{
  "image_size": 16,
  "vocab_size": 513,
  "arch": "transformer_decoder",
  "layers": 12,
  "norm": "layernorm",
  "hidden_act": "gelu",
  "bias": "none",
  "inner_norm": false,
  "positions": "learned",
  "init": "torch_default",
  "learning_rate": 0.0016,
  "beta1": 0.95,
  "max_grad_norm": 1.0,
  "epochs": 9.3
}
Rows from block 6 of a small autoregressive pixel model, named by matrix and row number. Rows with one number belong to one neuron. Each number is 128 + 24 x the weight over its row's rms, rounded and kept within 0 to 255. All counts start at 0. Numbers have three digits each.
After each neuron's rows are labels from the 100 images, of 14976, where the neuron reaches its highest value: "responds to" is what is common among them. Only what is clearly more common there than usual is listed. The data: Sentinel-2 satellite tiles (TerraMesh). In brackets: how many of the 100, against the usual share in percent.
# fc1: MLP up (model.blocks.6.mlp.fc1.weight, 768x384), inputs 86-128
# fc2: MLP down (model.blocks.6.mlp.fc2.weight, 384x768, transposed), outputs 86-128

fc1.162:123127144110080133112154166146113131111086141112154157105093180166149115126123098148118104112098094111163127127150117105133185128
fc2.162:136101124096114124122089112150078153157124132131118136171159139133121129115157123108145128154131158147114107115118153117121147115
responds to: main land cover: trees (45 vs 19.6)

fc1.638:137110111095095126134145095152146166122172123122108156164092161103066111162126124111133145121157098088148184133070118152122115165
fc2.638:129140100147128130172156115149134114127111106151133124118163127112140135132121142145124115142110110142138127127165133121138118118
responds to: main land cover: trees (43 vs 19.6); clouds (41 vs 15.5)

fc1.343:131179107153099146122172138113103142110083142122118140120075093152132111092082101147158169128113124172116156124142119155130133132
fc2.343:142138117113138134127100139105127143107151140115099118095105135127107132110137115113151116118143117142114157092094132144135132178
responds to: main land cover: rangeland (56 vs 20.4)

fc1.371:172108132115134139134109112086158140128133126132133154116155119125173150133114106143133109147116106130138171126115093103143122103
fc2.371:100102163166123090092114133124121108110127138138125110116103081141118099126156165126154135093095127143114132121111132131064114150
responds to: bare ground (50 vs 24.3); clouds (39 vs 15.5)

fc1.374:129139117123153145138123126139130119146074127101108099116135129145146139137095130124149149168116177123091163117136111150164122120
fc2.374:130159122143153183144153101132108124122154142121119127138089147118087157103107082098202119138153121129137107133090134133148114150
responds to: flooded vegetation (26 vs 10.2)

fc1.487:115097125168121147105111110132132092126114149099152108113162121171104167119120150146134111167118133109129152120109126145131099176
fc2.487:112134110111128147120125132141116121124122150139104119167136141136149098130163118090205150143149123168167147135130075111114120149
responds to: water (67 vs 40.5); flooded vegetation (27 vs 10.2)

fc1.619:115158147139149101133128111138123121098172144106123134122116115130120126144106123122106149087101189115132111079137141149140121122
fc2.619:122129125135158130106094099141148096127121151153113062120095127093139104140122141179068091146125130153145116132138120133123139145
responds to: built area (68 vs 37.5); bare ground (55 vs 24.3)

fc1.314:121125121150160116116126077095118096151122131114135081159119149137153136156124154129130166117099134145152177131084101115118157116
fc2.314:169127176138138140121157119106161147129128178113107110118099105088165138159163098160107115124116119096130113120122185139117129108
responds to: built area (73 vs 37.5); crops (72 vs 38.9); clouds (35 vs 15.5)

fc1.327:099102169122108096102107161086130106094137091107115127076128088123116172142124185177139125135148117165131148118130164131151109109
fc2.327:122090088129187123115107107107122117131131108093145117140155129143115130134100133129130139076119164133128139120175095155158107093
responds to: crops (79 vs 38.9); main land cover: crops (70 vs 20.2)

fc1.305:102117103118137152103120121155149119127126124134116130138144142164129084120120128110117096088080132135148120117078159153086123118
fc2.305:133097142129131158116135159121169138106108147104122154136156094097139135100108121140104138133096144093115175119116101156132126091
responds to: main land cover: trees (51 vs 19.6); clouds (38 vs 15.5)

fc1.435:150117136127107207094106128096120147138187111101138131111118118106136116116122132176132124130134097093097157149120193153161088139
fc2.435:115110101130105116117128170108140109131142116111186122135089132103137131147152082155160117113137160149117136147165106099169083126
responds to: main land cover: snow or ice (35 vs 14.6)

fc1.283:080100129075085143128127118100119160153139104120119151154111129119107101158127120107087136152119112180134138141149127134128076097
fc2.283:091117121136140134153140123151183097131146120151129171160141150097119100156164109124095138137146138076088109100118141143125158162
responds to: clouds (62 vs 15.5)

fc1.647:090146118104128155124172164134144132117086138136096108164112131156098142134122081152135154121153163112155130127121101136141159158
fc2.647:157102123128116111118151110133180137121123151117130110141097118099143125116109137108172102122156104151095135156121144159136162120
responds to: main land cover: water (27 vs 11.2)

fc1.7:089148136135110139125162137146168139138107112136109112142132140134095119123161120124110117112136154138074108098113164131123130123
fc2.7:167132121116114122174134112084144087156139120120123148110080135144101107148137106120108120151122115142121179174178147116076104125
responds to: built area (62 vs 37.5); main land cover: water (29 vs 11.2)

fc1.317:117136103153146110130142130137111150129161114139139153091133093115151133153145107149170109132075124105143095132123115112136119057
fc2.317:145142126114142106124134141120126144118172155124153120123126125107126152106135131093119097121108136116132113092131106170110170119
responds to: bare ground (51 vs 24.3)

fc1.333:161099156125110138105141104111152090109115083102086135133127160127099154159160144145144139126125176110164139123115172139102113102
fc2.333:102120120130132105150149123137104146179094172113154129127145117111136129055119118151080164116161108168152125138063121102172109140
responds to: trees (90 vs 58.6); clouds (69 vs 15.5)

fc1.697:127090144109138156100133120139150138115150123121131103139136112185089113130135093115100123088114088116123157115084144149156141090
fc2.697:143123127119147134137135141131140112183111122103125164116173156083113131107105152180175115133067108109120068125127171154151135129
responds to: main land cover: water (27 vs 11.2)

fc1.90:122133117117141133145125149142140143092147119133114152108162114078139136128126087125150105138136127107125171146111152125119142105
fc2.90:102097137079102123113140112118137099107106149130132129150139171111092117115195114104130110108144148118122113115140083092110112127
responds to: trees (94 vs 58.6); main land cover: trees (58 vs 19.6); clouds (56 vs 15.5)

fc1.744:131137139087144069133096076112160135197145085121132130133135143105168145137106151186144127110099135126167126104112126122117133137
fc2.744:106127124109152116128130182088093121096133142128127176142138139164131130102123178106143120134127142132106079156124120138089115146
responds to: clouds (39 vs 15.5)

fc1.621:099173147148117087166186112162122155099153141111140118132158168148166124138125116148121181159150121094154123120161108149098168109
fc2.621:132128137104143130131149107120146111104111109128166100160107168118102100145128104089121116127132171115146171135123148127165139109
responds to: main land cover: trees (45 vs 19.6); main land cover: water (28 vs 11.2)

fc1.30:167128106141157144129110125140134190161132114138132076099121100088161135158134134128134114091163130135122119093140128138097120135
fc2.30:158174103119113093138098154146147150116144163141137146133154159149127149113100204104121110109139123124148112105185164131136106095
responds to: main land cover: snow or ice (34 vs 14.6)

fc1.589:126131090119127106089093135092163147139115133092154139108120125117172166129064137156129112090114127114100131126154117110097113131
fc2.589:087150111148157115107114114156136122128137130162077113121154131134118112159134110141134163165150100143140160136158105146154126105
responds to: main land cover: water (36 vs 11.2)

fc1.80:117092119157140137139178115133127145127115156092159146148135139107115105150102115124091120124119154123157181164157144137143132147
fc2.80:130077159079154132117148084120164124107103088148129124118086145160131168121144156129153115149161120124127141138108119130111122110
responds to: main land cover: snow or ice (40 vs 14.6)

fc1.144:136148110168118101136147090120125125116121101109127121151148138153162161146129095116080107170161169148092163178139120121071147128
fc2.144:114134098108126107142138153127128091125105110102158150084094137117112123142155138146141124094132099155120129137154136134143116119
responds to: main land cover: snow or ice (37 vs 14.6)

fc1.125:131138123176161129148124102105099131104148131153093158091179101117161159090156126128128135110086135150142108125118155073133146120
fc2.125:119133122114072109128100114130133172136162140097140105098137132108133111134129142112138122081121147057123121107138109145152138126
responds to: flooded vegetation (26 vs 10.2)

fc1.109:094122141136193109115139131157119160128124119142120144129109143112066157121131125059145083109124109100151176114138120165093121151
fc2.109:125116158099141159115094109114098122149132104124144105130112156130147166136195099101132109109147135121144099144150153139084110111
responds to: built area (65 vs 37.5); crops (65 vs 38.9)

fc1.285:133139123104149167109114135149137069087123140119083160124163127115088114104137139125168143167144102115120121124094132133116133076
fc2.285:127121074093139093171129152162130149153142084145165153148109149148152136134118101091108145104141123136111092146151103114164125120
responds to: main land cover: water (29 vs 11.2)

fc1.386:108099154147124094168136165155126130137102138094111147156195146119153144130173070126104151123135159131142170132138112127134084101
fc2.386:114130154109176119132116135138103115122108104150108111081135166150071143131152091130133134105142153120152087143129146152095137158
responds to: trees (89 vs 58.6); clouds (87 vs 15.5); main land cover: trees (44 vs 19.6)

fc1.362:153119141146120121128148156104079150080128142097154110117105106130111142148126101067096150126164154114136112155122140108124129147
fc2.362:109177130091138149138128119102141109152120139136117187150122155143122117102133095132135154130166143124108127097111103207145103093
responds to: main land cover: rangeland (61 vs 20.4)

fc1.52:118105130177099124113140123166107150121122108118124151153089133139142113105120119100175096106125149119104138114124133154117116144
fc2.52:084150117088114142145133135096131103130156144086115143114134142119153146131097116127121124146121117146140109121108117108139076060
responds to: trees (91 vs 58.6); crops (74 vs 38.9); built area (62 vs 37.5); main land cover: crops (41 vs 20.2)

fc1.108:137131154151127149144157136116095159137098116153128116132161127137131153138133153137125158121097106133124165117143170166129128141
fc2.108:080150147136113148123128111125127105130087150127106080136132132099170140156138121132124131113135121145085133128101104122146120092
responds to: main land cover: trees (48 vs 19.6)

fc1.662:101081161113105099120157181147120143168137125156121096153139143142109109124152083111101099118108116093151176088141156140136177100
fc2.662:161143107123153099149124097158180185127116166139105153113116109115119143093129121142139119101183116162164168147130113152118084115
responds to: main land cover: snow or ice (39 vs 14.6)

fc1.723:122087154137105116104077151133155107131116166127150120131121116149141127178126130126150112096106185145154132124137106117226097121
fc2.723:092129164137138115125114134134110138149110108108175129118116079119097155115127098115113119088132086129121069155107135126081167111
responds to: water (70 vs 40.5); bare ground (59 vs 24.3)

fc1.590:170150104097109104154071172163135148152095143124154146109145145130097151124179107160126138103121069119130144079135115123108135101
fc2.590:112108155086182128077101108098134129144082152122134150117119111146112148144126189119121138131093126112151123128156145112124141159
responds to: main land cover: water (30 vs 11.2)

fc1.241:114108138111150164108104114155154143129163114126118120120118147105105117095131107103121140124165097117121122125111121120122123139
fc2.241:137093119134148114090165105122100182108119121126105171125062106140105100113151148181113111111115172141131189162133128129153102111
responds to: main land cover: trees (49 vs 19.6); clouds (47 vs 15.5)

fc1.584:131093125170166133121123121109126123123103140151161171140146111126141152105121096125085137082138098125111133123134103094126154126
fc2.584:162129115123146153112132133110117102134166121158132123166148128137135102151131155129153126151149147090119125133132087090127115156
responds to: clouds (66 vs 15.5); main land cover: trees (43 vs 19.6)

fc1.440:113091080155126150154162111113114150155180160117156108138133114148131105144139131113110129136106132116112139097115108140167152152
fc2.440:091112128119157154153170156182108150140149139153102106137166136081139117113095159113092139105177156156130143108108134141157111151
responds to: main land cover: crops (46 vs 20.2)

fc1.679:138108076130080064125148154124143109108156109161148135113185095127135133114126112127150134146134082126136145124103176158137104115
fc2.679:110132160147143126115132154125132112121129118119131119129119133140119127143133140104101097131111154132100165133127072130123115181
responds to: main land cover: trees (41 vs 19.6); clouds (40 vs 15.5)

fc1.385:125121128101073074122130128132138161104148129151058140169167142077186171199084123166144106129142147122153113128146113106128115139
fc2.385:149128121139112180098146125123181106114134121120143101100119112185151118153141154114129134094117128138134144117134138119141087164
responds to: main land cover: trees (40 vs 19.6)

fc1.759:124117091149136139091098128108080123145147113191169118081106138130150132130166117139143120157123064125123124148155101093135075102
fc2.759:142142127118162129110114154093112166141165134098133154142099137111123149093110126130136112152123166145155098109134175129125107112
responds to: bare ground (49 vs 24.3)

fc1.542:167103138129121085163112142095172122121128095120107103154139138155149147120112138137133096131150139082152150149117161145140121134
fc2.542:154143127121110150103120102096138125139182124153144142104145156092134122111111095083115119132104126131125109086152087151136128148
responds to: clouds (35 vs 15.5)

fc1.360:107108152153139116124127130111153120124103128091128094128124144126089149144119110128118156123113106089141145117042150113113108150
fc2.360:137160152135127095104148143121133097091144100126127127109154133112112132102093157085121094112145122137145128092147095140134119121
responds to: water (68 vs 40.5); main land cover: water (33 vs 11.2)

fc1.264:134150105114180103137155141163096082136130144117148131105121129108124156137067112148150184136161110121111142113107137141151128134
fc2.264:187129114144096096140131127157126164129159089138112101147137127105219158122131114106134143154162128174122113158126183124159144158
responds to: main land cover: trees (43 vs 19.6)

fc1.149:127139109097086170153138159150144048147146109128169164125145112118128160139087116109120127136155173116104117117081148134160140149
fc2.149:125113110111108132137184157104085168097138109079141148152112120087130137113154141127149116091144085167140120114146123156123111095
responds to: clouds (45 vs 15.5)

fc1.141:158130120161163106131138087182160121146122116154137142073136104147098092084103139155108149133114088123201167160115129112153087143
fc2.141:109142107091101102131158137096151132129110130119117123111101140107112141110169129099112093105109118106103092102137107153100136106
responds to: bare ground (51 vs 24.3)

fc1.53:141140147125132088122122156135117123135151120117124110116151125077124114129146132100136159153122119102116085095110151153158126165
fc2.53:101116112136094156121150103155171168155108128151138130120118125143108164118109105147107109132107105149116150126117156155136138103
responds to: main land cover: water (39 vs 11.2)

fc1.551:160113106138112154144095119101173125108116134122169133096158094114091103105148129129146167156149110119147120126127126123181144140
fc2.551:083158116097116124130120142181138130172127102134152105180111139126143133162121133115127139150107124098149134138134126144124104123
responds to: water (76 vs 40.5); bare ground (52 vs 24.3); main land cover: water (40 vs 11.2); flooded vegetation (26 vs 10.2)

fc1.378:114116136135102166093124081125114080125151150110156135137123123128148148167146090132138136125106153128112086126130154150099147129
fc2.378:151137130088131127137135117179093132111115164139143109102115138128109141126171114123170093178135084141134113141114095129121130091
responds to: crops (91 vs 38.9); built area (76 vs 37.5); main land cover: crops (68 vs 20.2)

fc1.367:157111083112154157130110102146125137187104089093145116134126103129132144112152119156090156114142153147122111150107104135146133134
fc2.367:139123170137119084092139108170113096101141133121109085143151140120099104131171138132141123131084110123093132080090162140130104141
responds to: bare ground (68 vs 24.3); main land cover: bare ground (51 vs 5.1)

fc1.65:134122080115087183125128139109135118132104119128101137115149159118153144155100102127122081115165155150124119132140095135120101119
fc2.65:162142161071103146115138154097099132135134176141119112127142155125091131129123083129110108126138101098153104151114146126119182134
responds to: clouds (43 vs 15.5)

fc1.653:155107098108121165154132109141121107110093133164140137129134144147117191130171103126066160104114112108123102127145148184168093160
fc2.653:113100111151110138135128168109084152099085088152152151125128157135096117158160093140130172117105141123155133114178148143113117136
responds to: water (81 vs 40.5); bare ground (52 vs 24.3); main land cover: water (47 vs 11.2); flooded vegetation (26 vs 10.2)

fc1.399:126136112108155120132097104122132140125124106147140175167135147168073162163124142117164136137140136146139188103114114130111172107
fc2.399:104113115163108127115130115111106150119129123166112086131113155167137149139135124143083130116109116097146148123124123156110146116
responds to: built area (83 vs 37.5); crops (80 vs 38.9); main land cover: crops (44 vs 20.2)

fc1.213:156147159085097162116167149130130114126158144147102125135113119133140170127129122075127128105148122142127152142158101121116103120
fc2.213:139141071057159124143136104124127088122115167090135161117176131127140145136133133117094101104166161124130119110099191130150159144
responds to: main land cover: water (27 vs 11.2)

fc1.204:153138141114117123125120091130100089116135130176083106077085140154148099117106113128136134152126178141113116106123136095090130121
fc2.204:103139094125118103099118138106156141152150129119155065118145176175100136139158146109157127158141146164133098142113132116148086120
responds to: water (66 vs 40.5)

fc1.187:138113173153099090126143121124086139107097073123141138158121144191120129159141141182139142153130135127159100106130131125116121136
fc2.187:121148139137141146106125141125132129153149094156161105105125124109111114106126126106134117062122103080092158131094147138136166107
responds to: snow or ice (44 vs 20.6); clouds (34 vs 15.5); main land cover: water (34 vs 11.2)

fc1.337:115123147133141141085155134086150138146091151102151140121092123105113161147127156156147135143165154164139141141151155149090144144
fc2.337:154152129104091120132178137105130150120159107152126153125119167138163068139140115145108151098184127125121137087146119103154104143
responds to: main land cover: snow or ice (35 vs 14.6)

fc1.478:126078087142113118153147124158132100134110131113139158131136131101115123127124085114154140078129156105134119113147142141137120072
fc2.478:126102172085151106109117089083111088097081119126130135101099110131090118124101164126112138116133097136098120164157098138149133125
responds to: main land cover: water (36 vs 11.2)

fc1.310:121119109150111095108092109144138146146139153111140113127086103100139089111157119108141192154101160169141127141125102112180086131
fc2.310:152129066131126120098107164160126124127147085132138168123119121108131120138074134119086119124136096120119144148096127145099165110
responds to: main land cover: trees (52 vs 19.6); clouds (50 vs 15.5)

fc1.212:096115158131094163110143080114142102138153148063167148135138132131105102152106117114114152137129115108075113148161130145136123136
fc2.212:112122133128108170174168099138144126145154137135101172126149124126130092149080127140115159136102137105113137117131102118144128137
responds to: main land cover: water (46 vs 11.2)

fc1.188:123113123124113114104172115188146104110151148149127098144090093105121094118139150118089137109109120141142118118159149153139102142
fc2.188:110152105089150184146097165108130139134121087093111134082138131150100116114157091139121130171169157131129097151124129073113131169
responds to: clouds (62 vs 15.5)

fc1.286:082078119118114112121126131151141102110116133079147116161118102127095117102130122128160140117117134173120140146114142120109120162
fc2.286:139105116142126129177111113111156105083115141112129123126156161132083108103115130132162132094125116127147136120127150081141093139
responds to: snow or ice (70 vs 20.6); main land cover: snow or ice (58 vs 14.6)

fc1.59:090128132106174139138156149080106105129115156117120102137150131097083146100130105120141123086133096111135114143112072157160102103
fc2.59:109125073142125153120129155105089107121162087079186123154160138108144132127111159102139121137146122126128140091143115113127114134
responds to: trees (92 vs 58.6); clouds (79 vs 15.5)

fc1.623:131103106091148136115172144108135098122134147135138129135103105146107090131162098107126173139151109094152149117108137122095153096
fc2.623:134142111105120093150105104155089097126115139107159116158174114113142104132110135137141146092109135102105120098142145119160090153
responds to: bare ground (76 vs 24.3); main land cover: bare ground (54 vs 5.1)

fc1.263:083108126126132120134171122156138160148125108143128119100158137156148156118108153112123124153121144095168163153124142172123116130
fc2.263:123112100133124105177154158114141166106086141154139117137132118128139147148123162161143131118152120094135132142122120146125135128
responds to: bare ground (51 vs 24.3)

fc1.44:079140167143102140136162132119124140125116120096133160124122103113116167111098125097103148092064086098111108120117154146156108129
fc2.44:167138080087097102141128144156129168129150161163106101102144148128142103145154124134193125090143135140145082150114089131151096134
responds to: bare ground (75 vs 24.3); main land cover: rangeland (42 vs 20.4)

fc1.71:133094155103123146138135177129104059112115134170130129124095164129108119132167123110147098126117161106156131157132125126093143119
fc2.71:121141087097109136109131122134144142111126124112141168117123154149128120112139152139121134123110123116116106131127131128116079158
responds to: crops (65 vs 38.9); main land cover: crops (44 vs 20.2)

fc1.388:110069126141166137081128115131110173122116154100161116147153155140133110060136139113119133138148097134137151121115171123146114123
fc2.388:185084132113156123124149116131077129142149118161137091107140147124152108155182154094108144100115126118077159074112112121122123104
responds to: main land cover: snow or ice (39 vs 14.6)

fc1.115:136186128149121154119114130102133126137114115140170127153103130121141168157181129140148119125116172110169172130133147141135145117
fc2.115:124154188105145127152158143107172133127064109106130156089124119151155132141103149159170091135131152073097146115107125115138157089
responds to: clouds (77 vs 15.5); main land cover: trees (48 vs 19.6)

fc1.639:122157094119124137131129105110091149164126141114127126121135157133134132111122161141121139112098128146137130118120126163133124147
fc2.639:133159108164164120132143091175177104097141084071156117114140115145142121140152137105105146109146086100163159160098132103171142114
responds to: built area (62 vs 37.5); clouds (36 vs 15.5)

fc1.452:130115133101163087142150112127096115165141127141107155147145144151110161167136131163111118114133143104165129103125146133119146120
fc2.452:138084125186112120131152133155135132130106093116145111145120104093136106104162116093129159109123150120149124162167147147097130111
responds to: trees (88 vs 58.6); clouds (52 vs 15.5); main land cover: crops (43 vs 20.2); main land cover: trees (41 vs 19.6)

fc1.175:159145128097100101139091113146142106140126078128104118148135123161129139161105133140166079163097195089120141116100097145144139176
fc2.175:113146108175098094125116122117118151107164102177117153120124118132123097151158179131133130123118074121115123141143127073112117109
responds to: flooded vegetation (30 vs 10.2)

fc1.266:142122138091124135105104112126147137132148137113123084095113083109147108158151115118129114146118158096158140132128093125138164121
fc2.266:134105158186104141102120136165120098114099159144108116146151164122118140117088074097143098157140144102144143147152099122099146148
responds to: trees (95 vs 58.6); clouds (89 vs 15.5); main land cover: trees (60 vs 19.6)

fc1.156:122149126102108116162092142084124121123134117126093103081101108109097121070105096149127117157150142107174149159129096155134147148
fc2.156:127178137110121120145137119100123130123183153181123153168107111148148105196164144142087164044132107135110135136114147142128081138
responds to: crops (87 vs 38.9); built area (82 vs 37.5); main land cover: crops (53 vs 20.2)

fc1.483:165121130159168110124118083128126165098102128156132134080132155112105101169115155164155084102131141126112098086159114136110079075
fc2.483:101136144124135153165079161109135118147122103149080122194104077117155134129136131153125124108128115105125100163124093160144137169
responds to: crops (69 vs 38.9); main land cover: crops (54 vs 20.2)

fc1.220:112118127132118101100106129121087096113146113106155149121129135123110147115154142115118146077107119129122179115111160149125145135
fc2.220:153080128115117123111084144129156137112086151094136120095145142118112104141122122114130139198106145153096165110122103129090112101
responds to: clouds (37 vs 15.5)

fc1.733:130131113102134145149146132136113118144143134117152127122146122133129144095148132112129142136130099120147083130113116146128132181
fc2.733:142121052165113137143107143156141120109147156135173114137088116095113119102099133110103077125117163142111170137062158148140149145
responds to: main land cover: water (30 vs 11.2)

fc1.488:119126134134163153101103144101083110178125146151125162143090132121094119098121096128101115102123189123120151153142105104150134113
fc2.488:143113135125079078104128092127128144103168158109135112152176108119134166163103141102146125127129102119151107119100112150125117107
responds to: trees (93 vs 58.6); crops (80 vs 38.9); built area (70 vs 37.5); water (69 vs 40.5)

fc1.649:090117071110148123097126120147141156104147133161108126108103102146120143124079140090125103097076151146132142123165144174147147154
fc2.649:179142172136164169143147150106102145135123119138161167106079128129063143137136118092137102130131126143132129148131153132173117124
responds to: clouds (48 vs 15.5); snow or ice (47 vs 20.6); main land cover: snow or ice (39 vs 14.6); main land cover: clouds (32 vs 2.5)

fc1.139:134127114075149122101123101154091128122135134116167096099139115135140132141155120108090135128103126115168138132131136135104085153
fc2.139:149132136147149133158124153070134149138139111175160099096143097144131125161132128066118140125112083171126104132098146120114126170
responds to: main land cover: crops (42 vs 20.2)

fc1.504:119127109109151136111152111144177102096117085151111108177104125158103109139181138121120190128118132146120152119101121124155101149
fc2.504:107083104136139100130124114116141120143146136152136126112101133133101155155130093129113120114068137164153122134131127081125142110
responds to: snow or ice (52 vs 20.6); main land cover: snow or ice (35 vs 14.6)

fc1.350:115137151088145075124076127124129114129145105134128121118101126113102155105122169146098115075144098145091170148121159090129165134
fc2.350:133149170112182152135135179113114164149159108132121130133134133130121133101132123111157148110134075106097118124149165111130144126
responds to: main land cover: water (27 vs 11.2)

fc1.732:133095164178118163135097135108149123148099148159129105148135176050116145122154104156107137122126083120097108160119151118164104180
fc2.732:145127173089116104137129133097162165162122158106132152153113138132086170160106125102180124132136122128128088147150136123137133081
responds to: water (81 vs 40.5); main land cover: water (63 vs 11.2)

fc1.142:119120119095139163103155124144146091115118135134133167167162148131088163118121134159136112144161094142134104144157127118146100133
fc2.142:175134110122141093108117126119117135128120107069112146099128152094137115115132119165119121113151132064074145102146142136090102155
responds to: crops (93 vs 38.9); main land cover: crops (74 vs 20.2); built area (62 vs 37.5)

fc1.48:148140114129122139124118133122140142175147138141149133197133122094138098124142081129155127156137149134129114125112110148105153135
fc2.48:139105169132140121135152149130094146131128150180084104124134101078123113127127118114140109133126137113112104129126150114128164140
responds to: main land cover: snow or ice (38 vs 14.6)

fc1.83:134137090150104118133093158085091160144149126132077120144110126136142109102134129146138155119161138084127140119130135164106155131
fc2.83:155155149127152130120132119133183101112120187124141162171099162105152127143130137118119127141136155150151100110130133120149149116
responds to: bare ground (61 vs 24.3); main land cover: rangeland (46 vs 20.4); main land cover: bare ground (28 vs 5.1)

fc1.451:133141159152145101106103126093126120105162069173121163142082140118195129132082139120164130132129141098129192122095150119160151166
fc2.451:103103134167110120149129062097164079100154127094117133111157129143113130111161149102094157101105152125095095121157105164134145146
responds to: main land cover: water (39 vs 11.2)

fc1.224:134143151108119123127143099175133131117191180139165134137125122117106080129125133131158121128131070149109132122102135146125121154
fc2.224:140123161144124126125088139085173144098173121127091139131124161089108126131140132121169161144168124133102119135112133105123098131
responds to: trees (94 vs 58.6); main land cover: trees (62 vs 19.6)

fc1.496:125136121091139115138129119146119138153144091115162120141103142092132116116142141140128155097113120117165187113148161144160130119
fc2.496:140148164135127109114158132151125131126117146121141126159143151065141122160143102142089120141161106138098138159119087120150094149
responds to: main land cover: water (31 vs 11.2)

fc1.745:143113133196151093109119116147111154139164080099118111128088101138157126120126134089117163141129113097135118128137146140130145116
fc2.745:120113132112138129140136108081158103108107160092096172096138122136116141133126131127130131125118105106149098093131135115130128128
responds to: bare ground (62 vs 24.3)

fc1.454:097117106123130114094076144109102148122189133126119151127136137161144144113169104108134188123143105113116153095121110112120145114
fc2.454:121125136097172147143149153141134153116150121116155153132143121140138130167086127124148116149168059152120131141136151074097157111
responds to: clouds (81 vs 15.5); main land cover: clouds (28 vs 2.5)

fc1.481:175163119134150147137107145127134121096133167188130146075119176124130120110127163102163116143169079160170145135147135144145119106
fc2.481:108153110123115084143142155140115129166141165133100091121169105105091168070125142148169126162137171135138120133146144091133105110
responds to: clouds (37 vs 15.5)

fc1.665:123140103165131147129141152107150144139096135145038142159104066110116110123090106116158154096126096168117116148118117131162124148
fc2.665:131110134173145119151154118132137123110126132109111109119125133105124106150116122128145143104129128114155104110114095159154133125
responds to: main land cover: water (32 vs 11.2)

fc1.289:105090118172155165113122170156110130120148109091126167079137141134125127126118131114117110120149089096136132099140128138147123142
fc2.289:129146113139081069133107109112166131168148131127115084110102125156082158146146140175153130095146129115145156162130165121191124129
responds to: bare ground (61 vs 24.3); main land cover: rangeland (47 vs 20.4)